config.yaml
hop_length: 320
vocab_size: 56
embed_dim: 384
encoder_dropout: 0.05
encoder_conv_stem: true
encoder_depths: [2, 5, 5]
encoder_widths: [64, 128, 256]
text_encoder_layers: 6
text_encoder_norm: "rmsnorm"
text_encoder_activation: "gelu_tanh"
text_encoder_mlp_ratio: 2
beta2: 0.999
eps: 1e-06
max_grad_norm: 0.5
weight_decay: 0.4
Rows from block 7 of the audio encoder of a small contrastive audio-text model, named by matrix and row number. Rows with one number belong to one neuron. Each number is 500 + 25 x the weight over its row's rms, rounded and kept within 0 to 999. All counts start at 0. Numbers have three digits each.
After each neuron's rows are labels from the 100 clips, of 14848, where the neuron reaches its highest value: "lies over" is the class under the peak. Only what is clearly more common there than usual is listed. The data: synthesized solo parts of chorales (CocoChorales).
# fc1: MLP up (encoder.blocks.7.mlp.fc1.weight, 1024x256), inputs 0-85
# fc2: MLP down (encoder.blocks.7.mlp.fc2.weight, 256x1024, transposed), outputs 0-85

fc1.580:465506491500491496537523490539458533525489518495485452503516570503510477524536490527497525514496511502515442495483480491471527481495504486534536502522512491466487542487543479488515453511478488494498487533506478532494521473521506534494521510498503466437517498
fc2.580:544516476476447518512525484523478499500482503469482485503511492547489496527537511527524515520511499487495530492492500508512517491484495440478486494444505475520494516508515464472532502469526487497501521469496564526481498485481528513529428458533504468513461468
lies over: D4

fc1.671:513491521489480484484469544521447509477472520492491470491520528528557479511483514496501451527542484500520485532490506515446501480522489510587543492518490517457482493565538501509489487503530533529473492483512478483525506452532512517522560530475469494453497475
fc2.671:480515560516465511485537507498502500534438510507536519501500499521509521501492518496459479499513482495524511510532499483492530476530457487549511512459474535482499469519516518486480492532481506522467489516531487471515492501525514530457512537446494509494521502
lies over: E3

fc1.227:482514507493522524468515527498486525530498487521474475441474496496469486482492480490484530501517501481481503500472473497505508522494505491504505510522502520425475510533508516507505512506484524507459428496484468506497490458499486478492507550504521516510521531
fc2.227:540498481515510490461513494529463501463467497480472492521485512498485488509546486493513457509512508536497523532523509503480512528499501536495496514516536523483518488477489519470501498487469510500468486472514475540515450484486490469506522504492494446562502526
lies over: C#4

fc1.314:465484497480516514491496529540463515532515476507456467482514494513480444463475493496498494490535481491478473501464447536474490530498504521498499509517528527458456546553488500552501477529525535501498487501508509526490481437502504485500526514483523518482516512
fc2.314:496469468515500535504505488530491502462496504489472504530484491518449498481518500454500450486476551486449511514539502534520493545480494529483475521483562494538504476509493530499500506526519498537526546479486517566522468496447500466550510491491488460538486503
lies over: silence

fc1.389:497528524507502530532488519530495507494494444455530469477511514470515462490485498506509478525528535513488483467502512447486501516488496456482546518574492480492493547503551480462525495521490492503516523499509522552551498479515460480481518497510510471508489452
fc2.389:502508475529545526491507526468554505499492550499537538491486489467476498514444515504508495482519478470501526530465517525563478536491479509502505467483515493480521445481472509515507495499481486474516497493538442496448500514499544523463521482486502510518528536
lies over: D#4; C#5

fc1.27:468519509443471488561512526555471518522481479504501432491495568494493473523572508495493510538492519484473517457522504540490491515531512519489489538553506500491486480555525474529510503527491486543534516511497502532538514442515494475546501500493498538475515472
fc2.27:496525471512484521519493530486480514473543506506492473519501503561511479503490484514528524514519518514484488461453514491496464507510541504474446502477459482488477531492470485494510498501532547523533504515493559517520494552515485519479489498540510500500461488
lies over: D4

fc1.6:494507526483538510520520492535528505507528533521469475467491523514512513451519508499452538475533525508545491525472469518496504479492479531534495518492504494500511503493509476486505493468476517532501498498481485505543480502501556549561477516504481482486522510
fc2.6:522539514540512571464548466472479531521524535486499522549501472541517483491482493480460469470469518560493483534514482483501495501506501524505464496482537527490524503482475494507539487524499538493501493549516454478481487510512487528438500496485518517539502503
lies over: F#4

fc1.594:482477520470513516493533494549463540514485526529482471500520528527522490513540483478483504482498477511484453518552474480484522483492491499524542525549514528461457518505545495482493480559488528526470473531490461501509487461490485516482517524508479507454503492
fc2.594:483554573521484547472516504478464524523501475509508468526491490487513487479498517525496534528553498482529478486504479492472497518523490482489497520461492496532492544499494479505526520459507504523450457506530540515500530479521489528506470501525525498496507506
lies over: D4

fc1.268:488529519534478518525508482505445540517512534452480493484510540552549483504504503505502515503510570465476442484503503506447478490479503481530559492548484510485438474505538500503521457524529514514492488506519465491534494490503488519508514512519507476457478505
fc2.268:544503490484507473500477509503537523477518536530520491463514481459537484498505536510491536492538464523524524508493510499520476439509505512531481473489462497520514488482494522512494544481539497541518528474477478462508501494521512494506531487439475518504490476
lies over: F#3

fc1.127:507458479531493498477480476519490480463490490517461507478485529513476512496479505478497478528534514472486506514458485516471509502521471551489508545509490474482528520538496511511517468448489516489491490486463512494513512534498538481540502523475483488501520508
fc2.127:529491525514460529464487447517484509514502477532477505561485518529474511484503512489476497501519500470464499500558508515496479525476448479512502495514529558513492503473480455496539473466468447510465429499546506497496508494465532521507524470515517461505503515
lies over: A#3

fc1.223:472508525493513511547482523516493527501521474550483471462511522468497494473484516487464509487544487484470514505465513526504473509517481489501511489540491484482490506527570522530484522514518536543511500490469510517501519449500504472533537533485473527428483488
fc2.223:521517567502531546480507478542497535463508460545494511518491520496481501510508516460469497519509526507491541487537507547482496513468459544500509483506477522533498516498500466500502478487493497497532453499461484509522471512473490500535515506510459531527549509
lies over: D#4

fc1.612:502485501465488478542481497547539503525480461502494451488506553437421459470533513522463504518493497509476507502508481514488451521474513505482522540563540509477492485516510494505481528520487504498503535521485502528516518473512497467503489538507503522489493472
fc2.612:516472500546458498473487474516511480477483505518477508510481477535505507483523496510460478504494493486466527528523513478513501506487514488472478492481469462527486515506482514486512492461470539495463494489458485484478505547478508464499469494514514459529446475
lies over: F#4

fc1.294:536498494503513482504500454533535498522492505468500491456510549459472509507519501517484540526470472500549504498501505486488518482450483503499534532545523500469484502491523504480502481471508525485528494519465467492525527497550509485501510554498517510513499477
fc2.294:481496526564477472489477507487529484479490494504538492488457479534545523505489477493479468507470487506480538524482476437529542542518536522461495521493493469518493537508529518478458512518503529470499517514486489474527533484499479465498464482528502508522465478
lies over: G#3

fc1.643:475528510479503497548532552525481543532509501523481481453527516491510471508511500527499505512526530458487482514498510515474509474508518480509552524518499505471449468548549501511502519530514523504506488479494484515535504449516494493521510538490454504449491481
fc2.643:450519535469541477466520530487501519541507470508518529473523545448492480483503521505495487481515529492523490522531494523493470511507487511489503533529535517479473525515491495555478489529488532497472506494527468511509457486509510481509502519462518505489540548
lies over: C4

fc1.195:525497467519504520493482442517522563476523458480519489468476542506536526499505517470457509496484529487490507492507520492478492531435485466500536488551465463490489483464572487503497476501544491492519461523458489473526548508507470513518501549585530471481483458
fc2.195:536481493504491523459468491477490511497529524504537524531442488501491558515463498481513522480498509493525574474473508460535487496485461505493475505480485538528506495458483466510498483469516444448528504514511481485482548506481518535455518451534494487555527472
lies over: A#3

fc1.489:457505472514475529538519503522467528521502532483480465475486581533505466506531480524502494514474497470507496497453471491496507523479527512493493494503521450486477513480531488466545458516474522502508512533488489513496520502482492524527467527503528505481476476
fc2.489:499502465460493477493509521494503496523510486456482509483502469526520505491516495520528513495496530500502517501482472461512511466503555444480486522484513476498467504529539492496530513536492483478487523464486516516499506464475518508521475472529522492511475487
lies over: F#4

fc1.361:466462491476511505536478495491516529541495450524488505468510516482484497473494460494495480545524505474465478520512487516522483509489503479504542522540544499472486477505557500532480529490495525502516496518479491520504495498476510496516515521531489522440474499
fc2.361:492523523510515513464513470544510516430515524487471503509476474535504514486536495456512482456556489513488531517464504514539492556538524486450489463504489497527526472473474508518497535524516540492516532482447479540534450498443522488496485474497482498513464498
lies over: C#4

fc1.763:502521469513512508517516499479471504524515486516485444457545491448510488518488508517523486503484508486518460507520502522472519493487500512502539517515509510500477498486520480507524506502511501489535485463507522502545510441526477486543541484459500503478526461
fc2.763:489488473508508491514466493510461478494487481479510482504467538487494539516526473464517471506461498529540522508475487456530497535523522503457497514484521492539501507467520514487501512491529494501544543502461488563514541514503471526535474508482523506517487480
lies over: G#3

fc1.286:520519469509483532483476479488480543536502480497498459452491493472507485486487473504503486522501546485471473505466475491469458507494500464513527522523520493446467489497554499498528501499528487515489501512503505551528510444500489527510501483517507498491509499
fc2.286:515487467507533468497498485483472471493524514466495537518514490523501489473492476470529487494464556516500496510481486443513520518490555501471496519485528497555485469474518478480535482483470546485506529503500456524491515550487487524498474464540558460566483491
lies over: F#5

fc1.74:463514515529479545545511496572460523540513508492483493433499510507512478518528505499521520543476513458487455485535522496495518481501515474507511518505494448485439477507534518505522469492531529535502511470498508512530517480509536500533506499506512463461473447
fc2.74:516559513522505467550537519495495484496508530503511457478527520479493478476518536496452539508542496528507484485506483481466504485467531495470493540491488517527532497505513486483534514473445513542528523472484528509498537503497465468486493517493520492510495483
lies over: F#3; D#3

fc1.524:487512509514492486526524523506469506466523549524494462476548547505518508502522512511515471503536497466521501492485511505472524477491495527516546498534494527496495503507499501484508491500488535537481528478483519520537489500520485478526515526504456495453485457
fc2.524:555476477507480488492476494505522478445507514505522507528484492504529533511499497514516504532508466484498563487502526542512481534460466512506480441523490504522512498491487492484493502457535451479526535466484522485482507503470500485506489476546450494518502498
lies over: A3

fc1.351:526505510504521535470491466501493525477540462524496500465547488483468503484462517496497499506508511508517472518508486479469512478493500480485516531515504505479458501531525512507502513506562483489479477469519511481542493462489567537497517492504457496495531507
fc2.351:529521479499529451510471512506495477501543485460453494511480467531551493474496479486522474485510531509475511505478506494493503522503572476446484513537523465499495489464482492480538525503461525492503506469495518517519513484468484500533483449564526492511450487
lies over: F#5; F#4

fc1.554:490513526524494480541500485526517506524477526476491462470470541494533520523543477486513518508467475495547469499482498465495546468495514476527497501522486455501505491482549520475500491501477480506517517505523458497538542487544507509513494523484510474466510467
fc2.554:538547499513451472494521490498504472519478513504475482508502483536511504520525504515514502510495491499492509538480476477488515481469523473472456534464495476521488505517530491459538520473476500485518522475489534500504507473471501497514449461519509496518459495
lies over: D4; F#3

fc1.385:478478470472536513496525508482484509510509480492492476448498529501504501478518483510500493515495505492525523484471477474496508474469508518532500530535523481433503526514536474476533494505496487519482497526486478516496506464503490534534479549509471530486555458
fc2.385:461492533467539499485541516512498498505508516465494506499520493502489468468514473495493535515518536536535453517499467458527506482498535501489487521506536475512494558494467477463506471511440531528445493510522471544481464532471503508485535504479517502526510537
lies over: C#4; F3

fc1.387:497520449493514480500543509479465483505511483506485480468550531455495486498500545519492517506494494504523489514480474533482544473491522527501525503503540525504499494514528466521534503495482514478548486496471498477507497432500507478543498526471492527501555490
fc2.387:477480494535481469492480535525496503508483463523525483500476480466516512570510477473497502532440511503506504505496526455515494492528496505471456505465460466521481508495545504491454498518518491501531534483528489538488503505514505488453522485451498489525514505
lies over: G#3

fc1.552:462502486481502536466471541485480515497496493544489473504481514537525509495504509476475469505528487474470499519499502556486486511547453487546481480505496496488490512555512512548503517485525498558477496494489495470499526425476516511490546509484472526448512468
fc2.552:504493538525486534507476506547513539515523485542481487480461482474510535532524495492480501484497487493471538470515532522520497506525454508500465485523464490498536499451511483500489470520512492495523479469452488515542505462504546454535503450498483510494498492
lies over: A#3

fc1.597:503514506502529495538497510511462500484525515516459494475552523502522468479510511521495490506551502471518470496499508516464496448481489516541554500576478528488481489520501523512499503497522498527483470482476504481548509460506482486520556531494460510444498460
fc2.597:542476508506470503500511503519512457479461520499493484533494513505503501517510489489512492536512452487468503516525485562492502464472474502535507485518547473496505488506527520473511514512466445521523493496483503505491492472483515474497516503493448500487507477
lies over: A3

fc1.230:497511510472536524489485487520512511492500481481533491455497507481513516476527510490473513534491492496506521464480493482477477502499466508547527544539498499434467522526522507508476492516559505504488532532474514528512542474535496508479495545564484507492521454
fc2.230:476497505540477495519517486486485475494476542445547514493479539534491505501468487507471515532498519492497511504465431480496511476484523527519495543468513484503483521526529499480496489476487493488506524537502481462488530507495517509452481507513531515544530478
lies over: C4

fc1.752:515513549496494525478528476499500489476503519524477468514491499475515483495491506513512504500543499511488482479503537528489476468494507522555513487585486535468519498458497496470504484484471470509449484496495484486535485490500481495483514526510474499476513501
fc2.752:545499499536523485503482484517526517450480520510546511461468509452518517501536514489486513497525445551487511527514520524513471505504482548546493474515486510479526491465490561509463504463529465499492524495482495478502491513532504486484501513466475484507496504
lies over: A3

fc1.494:459522497523475515546497474533475521518481524459488447467461522540494486532523504479491503503499469464507488466483501505492545495523513483512502518509490480481496503508529538509535506513513513514512540477514482505546531437508529507526489508473518486466489450
fc2.494:511552485524443451486511507468470493548491532514465454513447504509520492552507501515512534507507509497510517507433476496463484491470534481471493544449498495508500490498527484474534482463471489497530509476525510497507528478497481513526465473512543511519481549
lies over: F#3

fc1.746:523512485542511539456482467499485508479553459508491499490522473512496489484466503471509488512499495517495461511502502500485498520508503462481507495498491478497480555547526501526540515488566511488471454470473503487535489448497554515519507489514454501514502518
fc2.746:504536465492491465506472507496482496533527524440463478512461459549515483507477499478520503481523557510497505492476498493482494538510560480459475527473554498513479464474474499509537483504484520500507540489529482509517528479489510533541488459512571507522455513
lies over: F#5

fc1.764:473469496496475517481507489526513500494480483522475465491473532484492487486502484499476506533525479477492514450526471528475482471470484511555508519570489474450490512511531493483523487458507458546471460520483515486548522476483506490528507549507488522458524481
fc2.764:481495549528540528490551519476536487517525498578512509476482514453523488452501528490476512505536491491472489475495486518520474476529462505542505514527473465518541525482501472498531491473480477490460493472451513484510510498488500475514519481491490510479527465
lies over: silence

fc1.558:512505522541461530546476464538510491513497488498455450497504478516521456471501504549482508513526498493500493513514473492423534459519519509536533486529508512456515507484519497499524476494487542543453442501509521497523503486553497499509519491523504471471492500
fc2.558:522512510478528469480540561523528491457494513504518483478508499482506520541528514478523531490483481530519508506464541519559506531480457531495453478527461474513500516521472493504463498493531503483528517453464474478496484492513523472469497502459432536513530526
lies over: G5; G#5

fc1.442:520489516510502535470492495505502527494522470516499506479554492483473506473486512490501486497512525499460449542527503483474505496484503479489502540514513503483458465540512513505524536509573499494473485480506505496535508491487538532492497496519470479507507504
fc2.442:508479458487516478503465493499492477503537490461447505517464452521523480472499458485528483480517539513469502489478492478513491524511577454438494522511537452508501466430469483491542513502457535487493503502504504548470520516466479522501481454556559488530446489
lies over: F#5; F#4

fc1.410:517488507500494546512454494581488530503530469487486494460484527499502453455529503507478489513537546448474480485536549508462463519500490463510531495569500486472442504483518482536520484475543505516522487505474521490512518495482517501481525508521516467483471439
fc2.410:545514497499480528482502503528519527462532478496469480509511556516475500480536528544505479490502491498479527545531546491473538488495495485491466512466512499505504518495482504489487486506483504486510498487485540467516480503463542476504493488509462442508462471
lies over: D#4

fc1.753:483476489486503525504467487512506496513496422513464507438507529506497503448513477486469505546511501471454491506501501516501493522537483470509511492550491466488494513516568489518506523472514541510493457493452517529507497467468526466530506512523489496477476485
fc2.753:528478551505509532468504487528485516468503506555483511507447517500496507482505529438494533500521501510471509477505545570517475523500460519516526444563441540520517466479475476562507508459509484494507458490476482474497485479484514462494492525513471511491500497
lies over: G5; A#4

fc1.353:491497523500499550509496484508492486510510497499482475490506559502451439444480484530500470500560484494464502533486493504482537515517521462493491516512530511497513536503497470527511528471482554538469486498482529495495509504503500494484512516499529489484483446
fc2.353:552479478494471466464482503545508469483501489513447498522487526512506485488529526486497484474515502524502526541499546550488470522482506472470475489489468514522517467503461510527491516487499502490516521460476527468492486504474493492493473494488528515494475483
lies over: C#5

fc1.467:488515527514474528492504516541468515507470494527501472508481548520509497498492495468472490560510563479468482476492502489432497503491466495547497541522490507455465499529549473501496479483522495547482518532488511500525523471511483511491528533535503497485525468
fc2.467:522492480501561538489492472473523547530547486530505497458496496479527495470488509509455539519490493500549495457507517474497450468500459503547513466523486467464488538435530457484517452480531477492502479503480482480493532502529518542521524526517506518486515483
lies over: A#3

fc1.275:503508525518549493492519503509477508494511477491497494476531510472517507467516485495508514493511535511522475520468504470496537494461509505506509503536500525502493531510524493489522499451492531506494440506476458531514493520506478462461507514540479474519511518
fc2.275:494468536488509492495482495522500478462465506486498499523483452525483551515517482504506462468497500514484484506535495484508572525517512492474515496541527559483535495522517513498466501535458495490465477513527459496499484500497497481470506483558489470491475526
lies over: C#4

fc1.284:479484489508515528520518511548469528499497494502472489486521528494497503516543473486519511526506533503484433479519493486483503510488481488481541533508531515478470490515524502506504462469488517511499486514481488536533482496517511471516521524536496460491483506
fc2.284:463494546545504486487483471529525489460481510473518528523463490533490552476491469450453528488510485473497485502491497487510522545504533488472539491501521500498503450472476516499446511524481534490485472519542465511507493521462549502439497526527497499501511526
lies over: C#5

fc1.325:488540498508487514479470484547461517548499501500472475480484505498476478511468510508507532543516536489475450485505499545437476526470487506517514522501511491477438501530518499530502461490545503515494461488512496479549508449505550502533520489494528486485512512
fc2.325:494493490506503498529543480494507482443509505506524507486560496509494508484497533489452494510493518517466532484538517485503545489444512523479485514515464511518520545529533514460535511522497497549494502472474514515495509486488482452486510509509468485529490478
lies over: D#3

fc1.728:510461480496507507471481465530496510445526491495497462513514549473493502483502543453484465467542484500499493523511514540503520525528482451505519492553502530506519522514505502557521545501524496507509504481472501491523532475480514483497528521494508459480467457
fc2.728:489522522433510454477502511513474521453526495482494527546500492536500519503514500479493520458492525520496527488518508507491517518516518528493472494494498535549493515550452503520484536493547495461490517505490500467523509486461481523488472492509482546522515502
lies over: F4

fc1.36:475505508487507488506501480550486524507518509519482461453513568485475489524520514502488561522532508483515486495480501519467514471473471497521538541515498508497469513518528485520495482477510537533503481496477486512513521474532524512548523549500500489444492506
fc2.36:493523505518529497504486498458520554502528511520525498456488476483556480466463515506482464504509492472511504511481514461487482495506518520553479523482460515480503530493476511524524493518543508517525519506489526460487541539510471497438524502498494521475474468
lies over: D#4

fc1.404:516536486478526498495505457517497524541503490480506484432491537478507498486498530509496539516492484466554508464475529503487517490452481503520552505536489524477461518499540486501514476491527500474531511511470449490540525482525478495526527518524510504495501443
fc2.404:470463520532479491511473488497508474480465500484534490497479513540514504516505457490545454514491484540504488542460446451502536506534524537516501529507509512495503534497530535484474461527488506491504532534501497487535511498528478527480490493510508500488486477
lies over: G#3

fc1.215:464486466470513515474500510490490517497514504493513464455488510517497520466512455522488511509485487469507527519443454467508480499485510509528486519494529465430460537497517527491507482485495506523486500524502489541478516477478491539514489535540479503479502506
fc2.215:484518528455557521514533529506507499498537516444491517485536462499524484437512467537505495501466533512522463513507481465523507491504550521517457517501533454532483551484486500490504467499487538522456497493518512544498457499470504497500525466494473465522480506
lies over: C#4

fc1.573:468527495490517529544498523527470513539520499505475492482542572509494450491493512525489514544515538471514482501509483535468498471508487501530531517521540508478461492517505438523521493480514509511522507511534487502506496480505543509516536508482495510472530493
fc2.573:509485485510532514463478474499557513478529503523542545508486489473477470464481469504537461499524504507470562504499518497557424540510484501522485477533541510489490482468463490495500483511498467466492541511483470519499493565480504494467501488510499511531486516
lies over: silence

fc1.414:490526496477514520541508534524496531530500475527497477463534507483520459499501515537478527544500535489479481497519492527457494476490470495543528496524503501460456508525545458505506476501521510516509472502501491504504515439517499504529545513510504502452524478
fc2.414:487510470512481489478488511478531545514550483511555478486490489498484486486428528501491503477517541480430522515455486505535482516542515497512445507495518535510485507480508507531490504538495490485513525516508493502502529525498501463471506471464527513525470532
lies over: C4

fc1.14:496499503502504526536487489530464517473514538483461497458507540495529466499524486523508509487520528476502477499501526509463470475497508478520564461563497495469469466493529503528501494501552515501497503501480469489509490460489496529508521528533480487458494461
fc2.14:542493471496495496520454490511542522484499480451474445477497462501496472516524498537532458493522485523488505550507517501492512489521537482497468479503506466446492480489503520502518496536525522525515473448518518519507484494547505540547531477491471464466465484
lies over: A3

fc1.117:497525531491503516516497515546494529548499491470500472458507561504544483492516529484470516528515546480508477510508491525464498481449505478540544512524528501474428480499552485501486512511544493537505516528512484507538530460508502531505508527520509491461498483
fc2.117:523515469507489533509511452535501501520487476449487480512512523483527493504550490515518450531493478491477516511541535518460489488498511442545465495496508496445471472482502507508527533471539487513524526485509553517513506490514508536500491497522497479458469438
lies over: C4

fc1.712:482490525534482534500493494492511497516483492516463491466472556506482508468502467496494519543513506462473522472474479534469495470505466509539534490544487503463500517507555480495521497468504464511479494486485503506545505467485509514495490525531489518475542493
fc2.712:486471545534532530483547475494504472501498528519483511510501521487522513442498491456479547482505478525492473498480469498512492481473494470520533496520454463504531509479510469470528517474466486509451440488468496485498513474478520514506487516562488504474527488
lies over: A#3

fc1.575:457495451483521507505500522479478537473519516470522473462509492489539504504511459537484462492478498474505525484470457471510478484510529519504499499501510462465496524509531510485526465497495480513488513525508516533486508475476474507526506517517476493478519489
fc2.575:487518529465533527480524490498482506483529530462500511495521451543518499455495474499491511512474534505546462484505493430527540503490544504486469495501506474534500548488500466467528434512460526516458504488525476535498467508461501522495556470486490463541499488
lies over: C#4

fc1.24:496534472484511509497515466510484517531517487494470477458491534480507472499505540492502534505510487490509511476450510532473494480487473520533538512537470507477482538514517483495535477481526511496518488505451485483557522460521503488548522503485510507482517477
fc2.24:480512531526495519513477480544518485484453519509544480459477516531527520503490483508485498538491498507482487506491477453482507513480502561526484557512497465511474545542506525465458493499530517513513537530481501479552537469510486485517523480535487493507493435
lies over: A#3; F#3

fc1.497:495483484448503491507471511498483507497478481510499464467505541477479450477513529483506475538484503515448521486473525540515463516546527463522518484577502478487500487532506475538528533517490505506465501475489510518509492479491478487531522510489463490481486460
fc2.497:511540495547518521484505508479484503468520520490548519505475484532524470483479517470517460506526487487471533480466517520526457557527518503515483455495472480489499488471480500507525525462514535488517524491470534486499497549485483520479472500509490495515488464
lies over: F4; F#4

fc1.571:483541480479507471522539448511478483510493522492493495454524566472472502500514539519487547510501487460562504487471497535495514482481508518545548492509491488501511483540513477518535503476504515502535509489456484486500527474514515481530484545468506551501531484
fc2.571:484516511539513435539496551454533478526472514510530505476487481484495495542496481487505517541447482494531504479435487474502496485523509511481500515466456484491502466530534489495474481500490510489542516480529498505471500509553482528490482516468487543507524538
lies over: G#3

fc1.323:495527519473470533486522511538482519505499472533528432481503544497552504511472529498494480524547536476495479518518509472468549475458472502495460538518486491492466564492539478477500478509498485532511513513505535501553527505503472498474563485485520471461498450
fc2.323:545474506465460541471516492509494509473477466518484446528522490471496489497503531517522511508540464537494495520502520547518495500488483498465489463536499506539507517511470487540526512517504525501505456503489523514460492454496479469509539485471488481481494463
lies over: D#4

fc1.298:428500482485486465572504514504498546461532467521519503501519513509532503513505474523460480526501510508488511463508481517474503508480515547474498524517489497466504534533497508514476508494507525498507507540498532492478524505521483470495529508541480503449491496
fc2.298:468507520496490470474504505517488477486476492479522527533515495493481535498525478515512496489465519504506484494494510494488484524519537498463496495482517551494486466517442483511488492509486509455474518525540518529460491533495475505446443513504504507510491538
lies over: C#4

fc1.706:510505522488508482533524471553480491499500547497489488493546488490476493495529513493508533525508532506510470483507496498453492461470474511553526538527479504482479515529498498497530476452510522546481465489477473526528495516515507491508516508528469460497511543
fc2.706:568514510530500515463496520450496511470509515513533493520511476524516472508450534487520472513528514482527541528486510515506492536452486498489517471489461542507501524522523447539511529474515526463521492470499458482450498510511483526443522483521478485521467497
lies over: D#3

fc1.2:507540484506494515519520525489487510504510518464516495451503520524520470475480504553500479532508503461504513529464456495473497503489513529491545491498531480477461524502539499474497471506485528494502494513512513496507497471503462513531464536523497499488470478
fc2.2:487462488468519523516525511505446467514533547466474529498539462530542502448518481486530511471452524476529477446510488476503503487503533457495513495513477468536501479514553471519540482498492515516467524472453487529477489472463530517505463502514504462511482478
lies over: F#5; F#4

fc1.145:477495474480529510492540529521496546499498471504503489452500497483489512507538475523501497549463537517493508501520511458496506530480511483467488536502521475477474520504544506481495476490493516495494479502479488544513491501491475479512503533535482453517482508
fc2.145:470492556526516518455520493516482505465468512488506513518453491517513550491507471461473508488489496506517519466490519470498552551522542501491504510484479510484519472481492505476462509506491514472443471509528460494504494503491524494442486531557478458549527519
lies over: C#5; C#4

fc1.129:488484478481482545541515485559439498494502521470483490472537544489513453496517523498520503528521506497498474477507498543487494460504489475568563482546506483497479510508527489504540481502525461520475530492473495517498493474512524499509514502488492472483491458
fc2.129:490478531490518509507512472489525496473502507514514498492474448490511510456472556445491507457514494515460512459519534518507518552512509510493498493549442526485552481524495486564545510512497476497498499462490499474516537447502492493480512499525489491478470464
lies over: D#3; D#4

fc1.702:489492478507504546495506467568502525522500522507477499447489526527485502493531482514535492501522481464490474536510481498479513488458485528515511523502527461474436506512519534520507448538522525507488513507491476485491501511483518508546508494520521492464478462
fc2.702:498513461526513505487499562476510488509513493502509495522489445516498508516473489519544500474473523531487527487479489473511493482483511513448464508469478502539520536515481498466523484544458456488527525479528500526496498530526459491476497438522509502562501533
lies over: F#5

fc1.120:521522485484501477492528445497479507517505508495501485474514545469507489502507576501499544505507483501547499477477535510464507486452494515517551506519465547507500519507530484494544458481501522496533503492449483489530519475530484465502522522474532512511513451
fc2.120:491480536506496438517463504525541496492446495497530497471498527484528511515518463509521491532478486544528470540474464456478506494510510539533532527509513499478484502533498545496430499517519523459505531535516467479532511515547478519503498516484496513480492499
lies over: G#3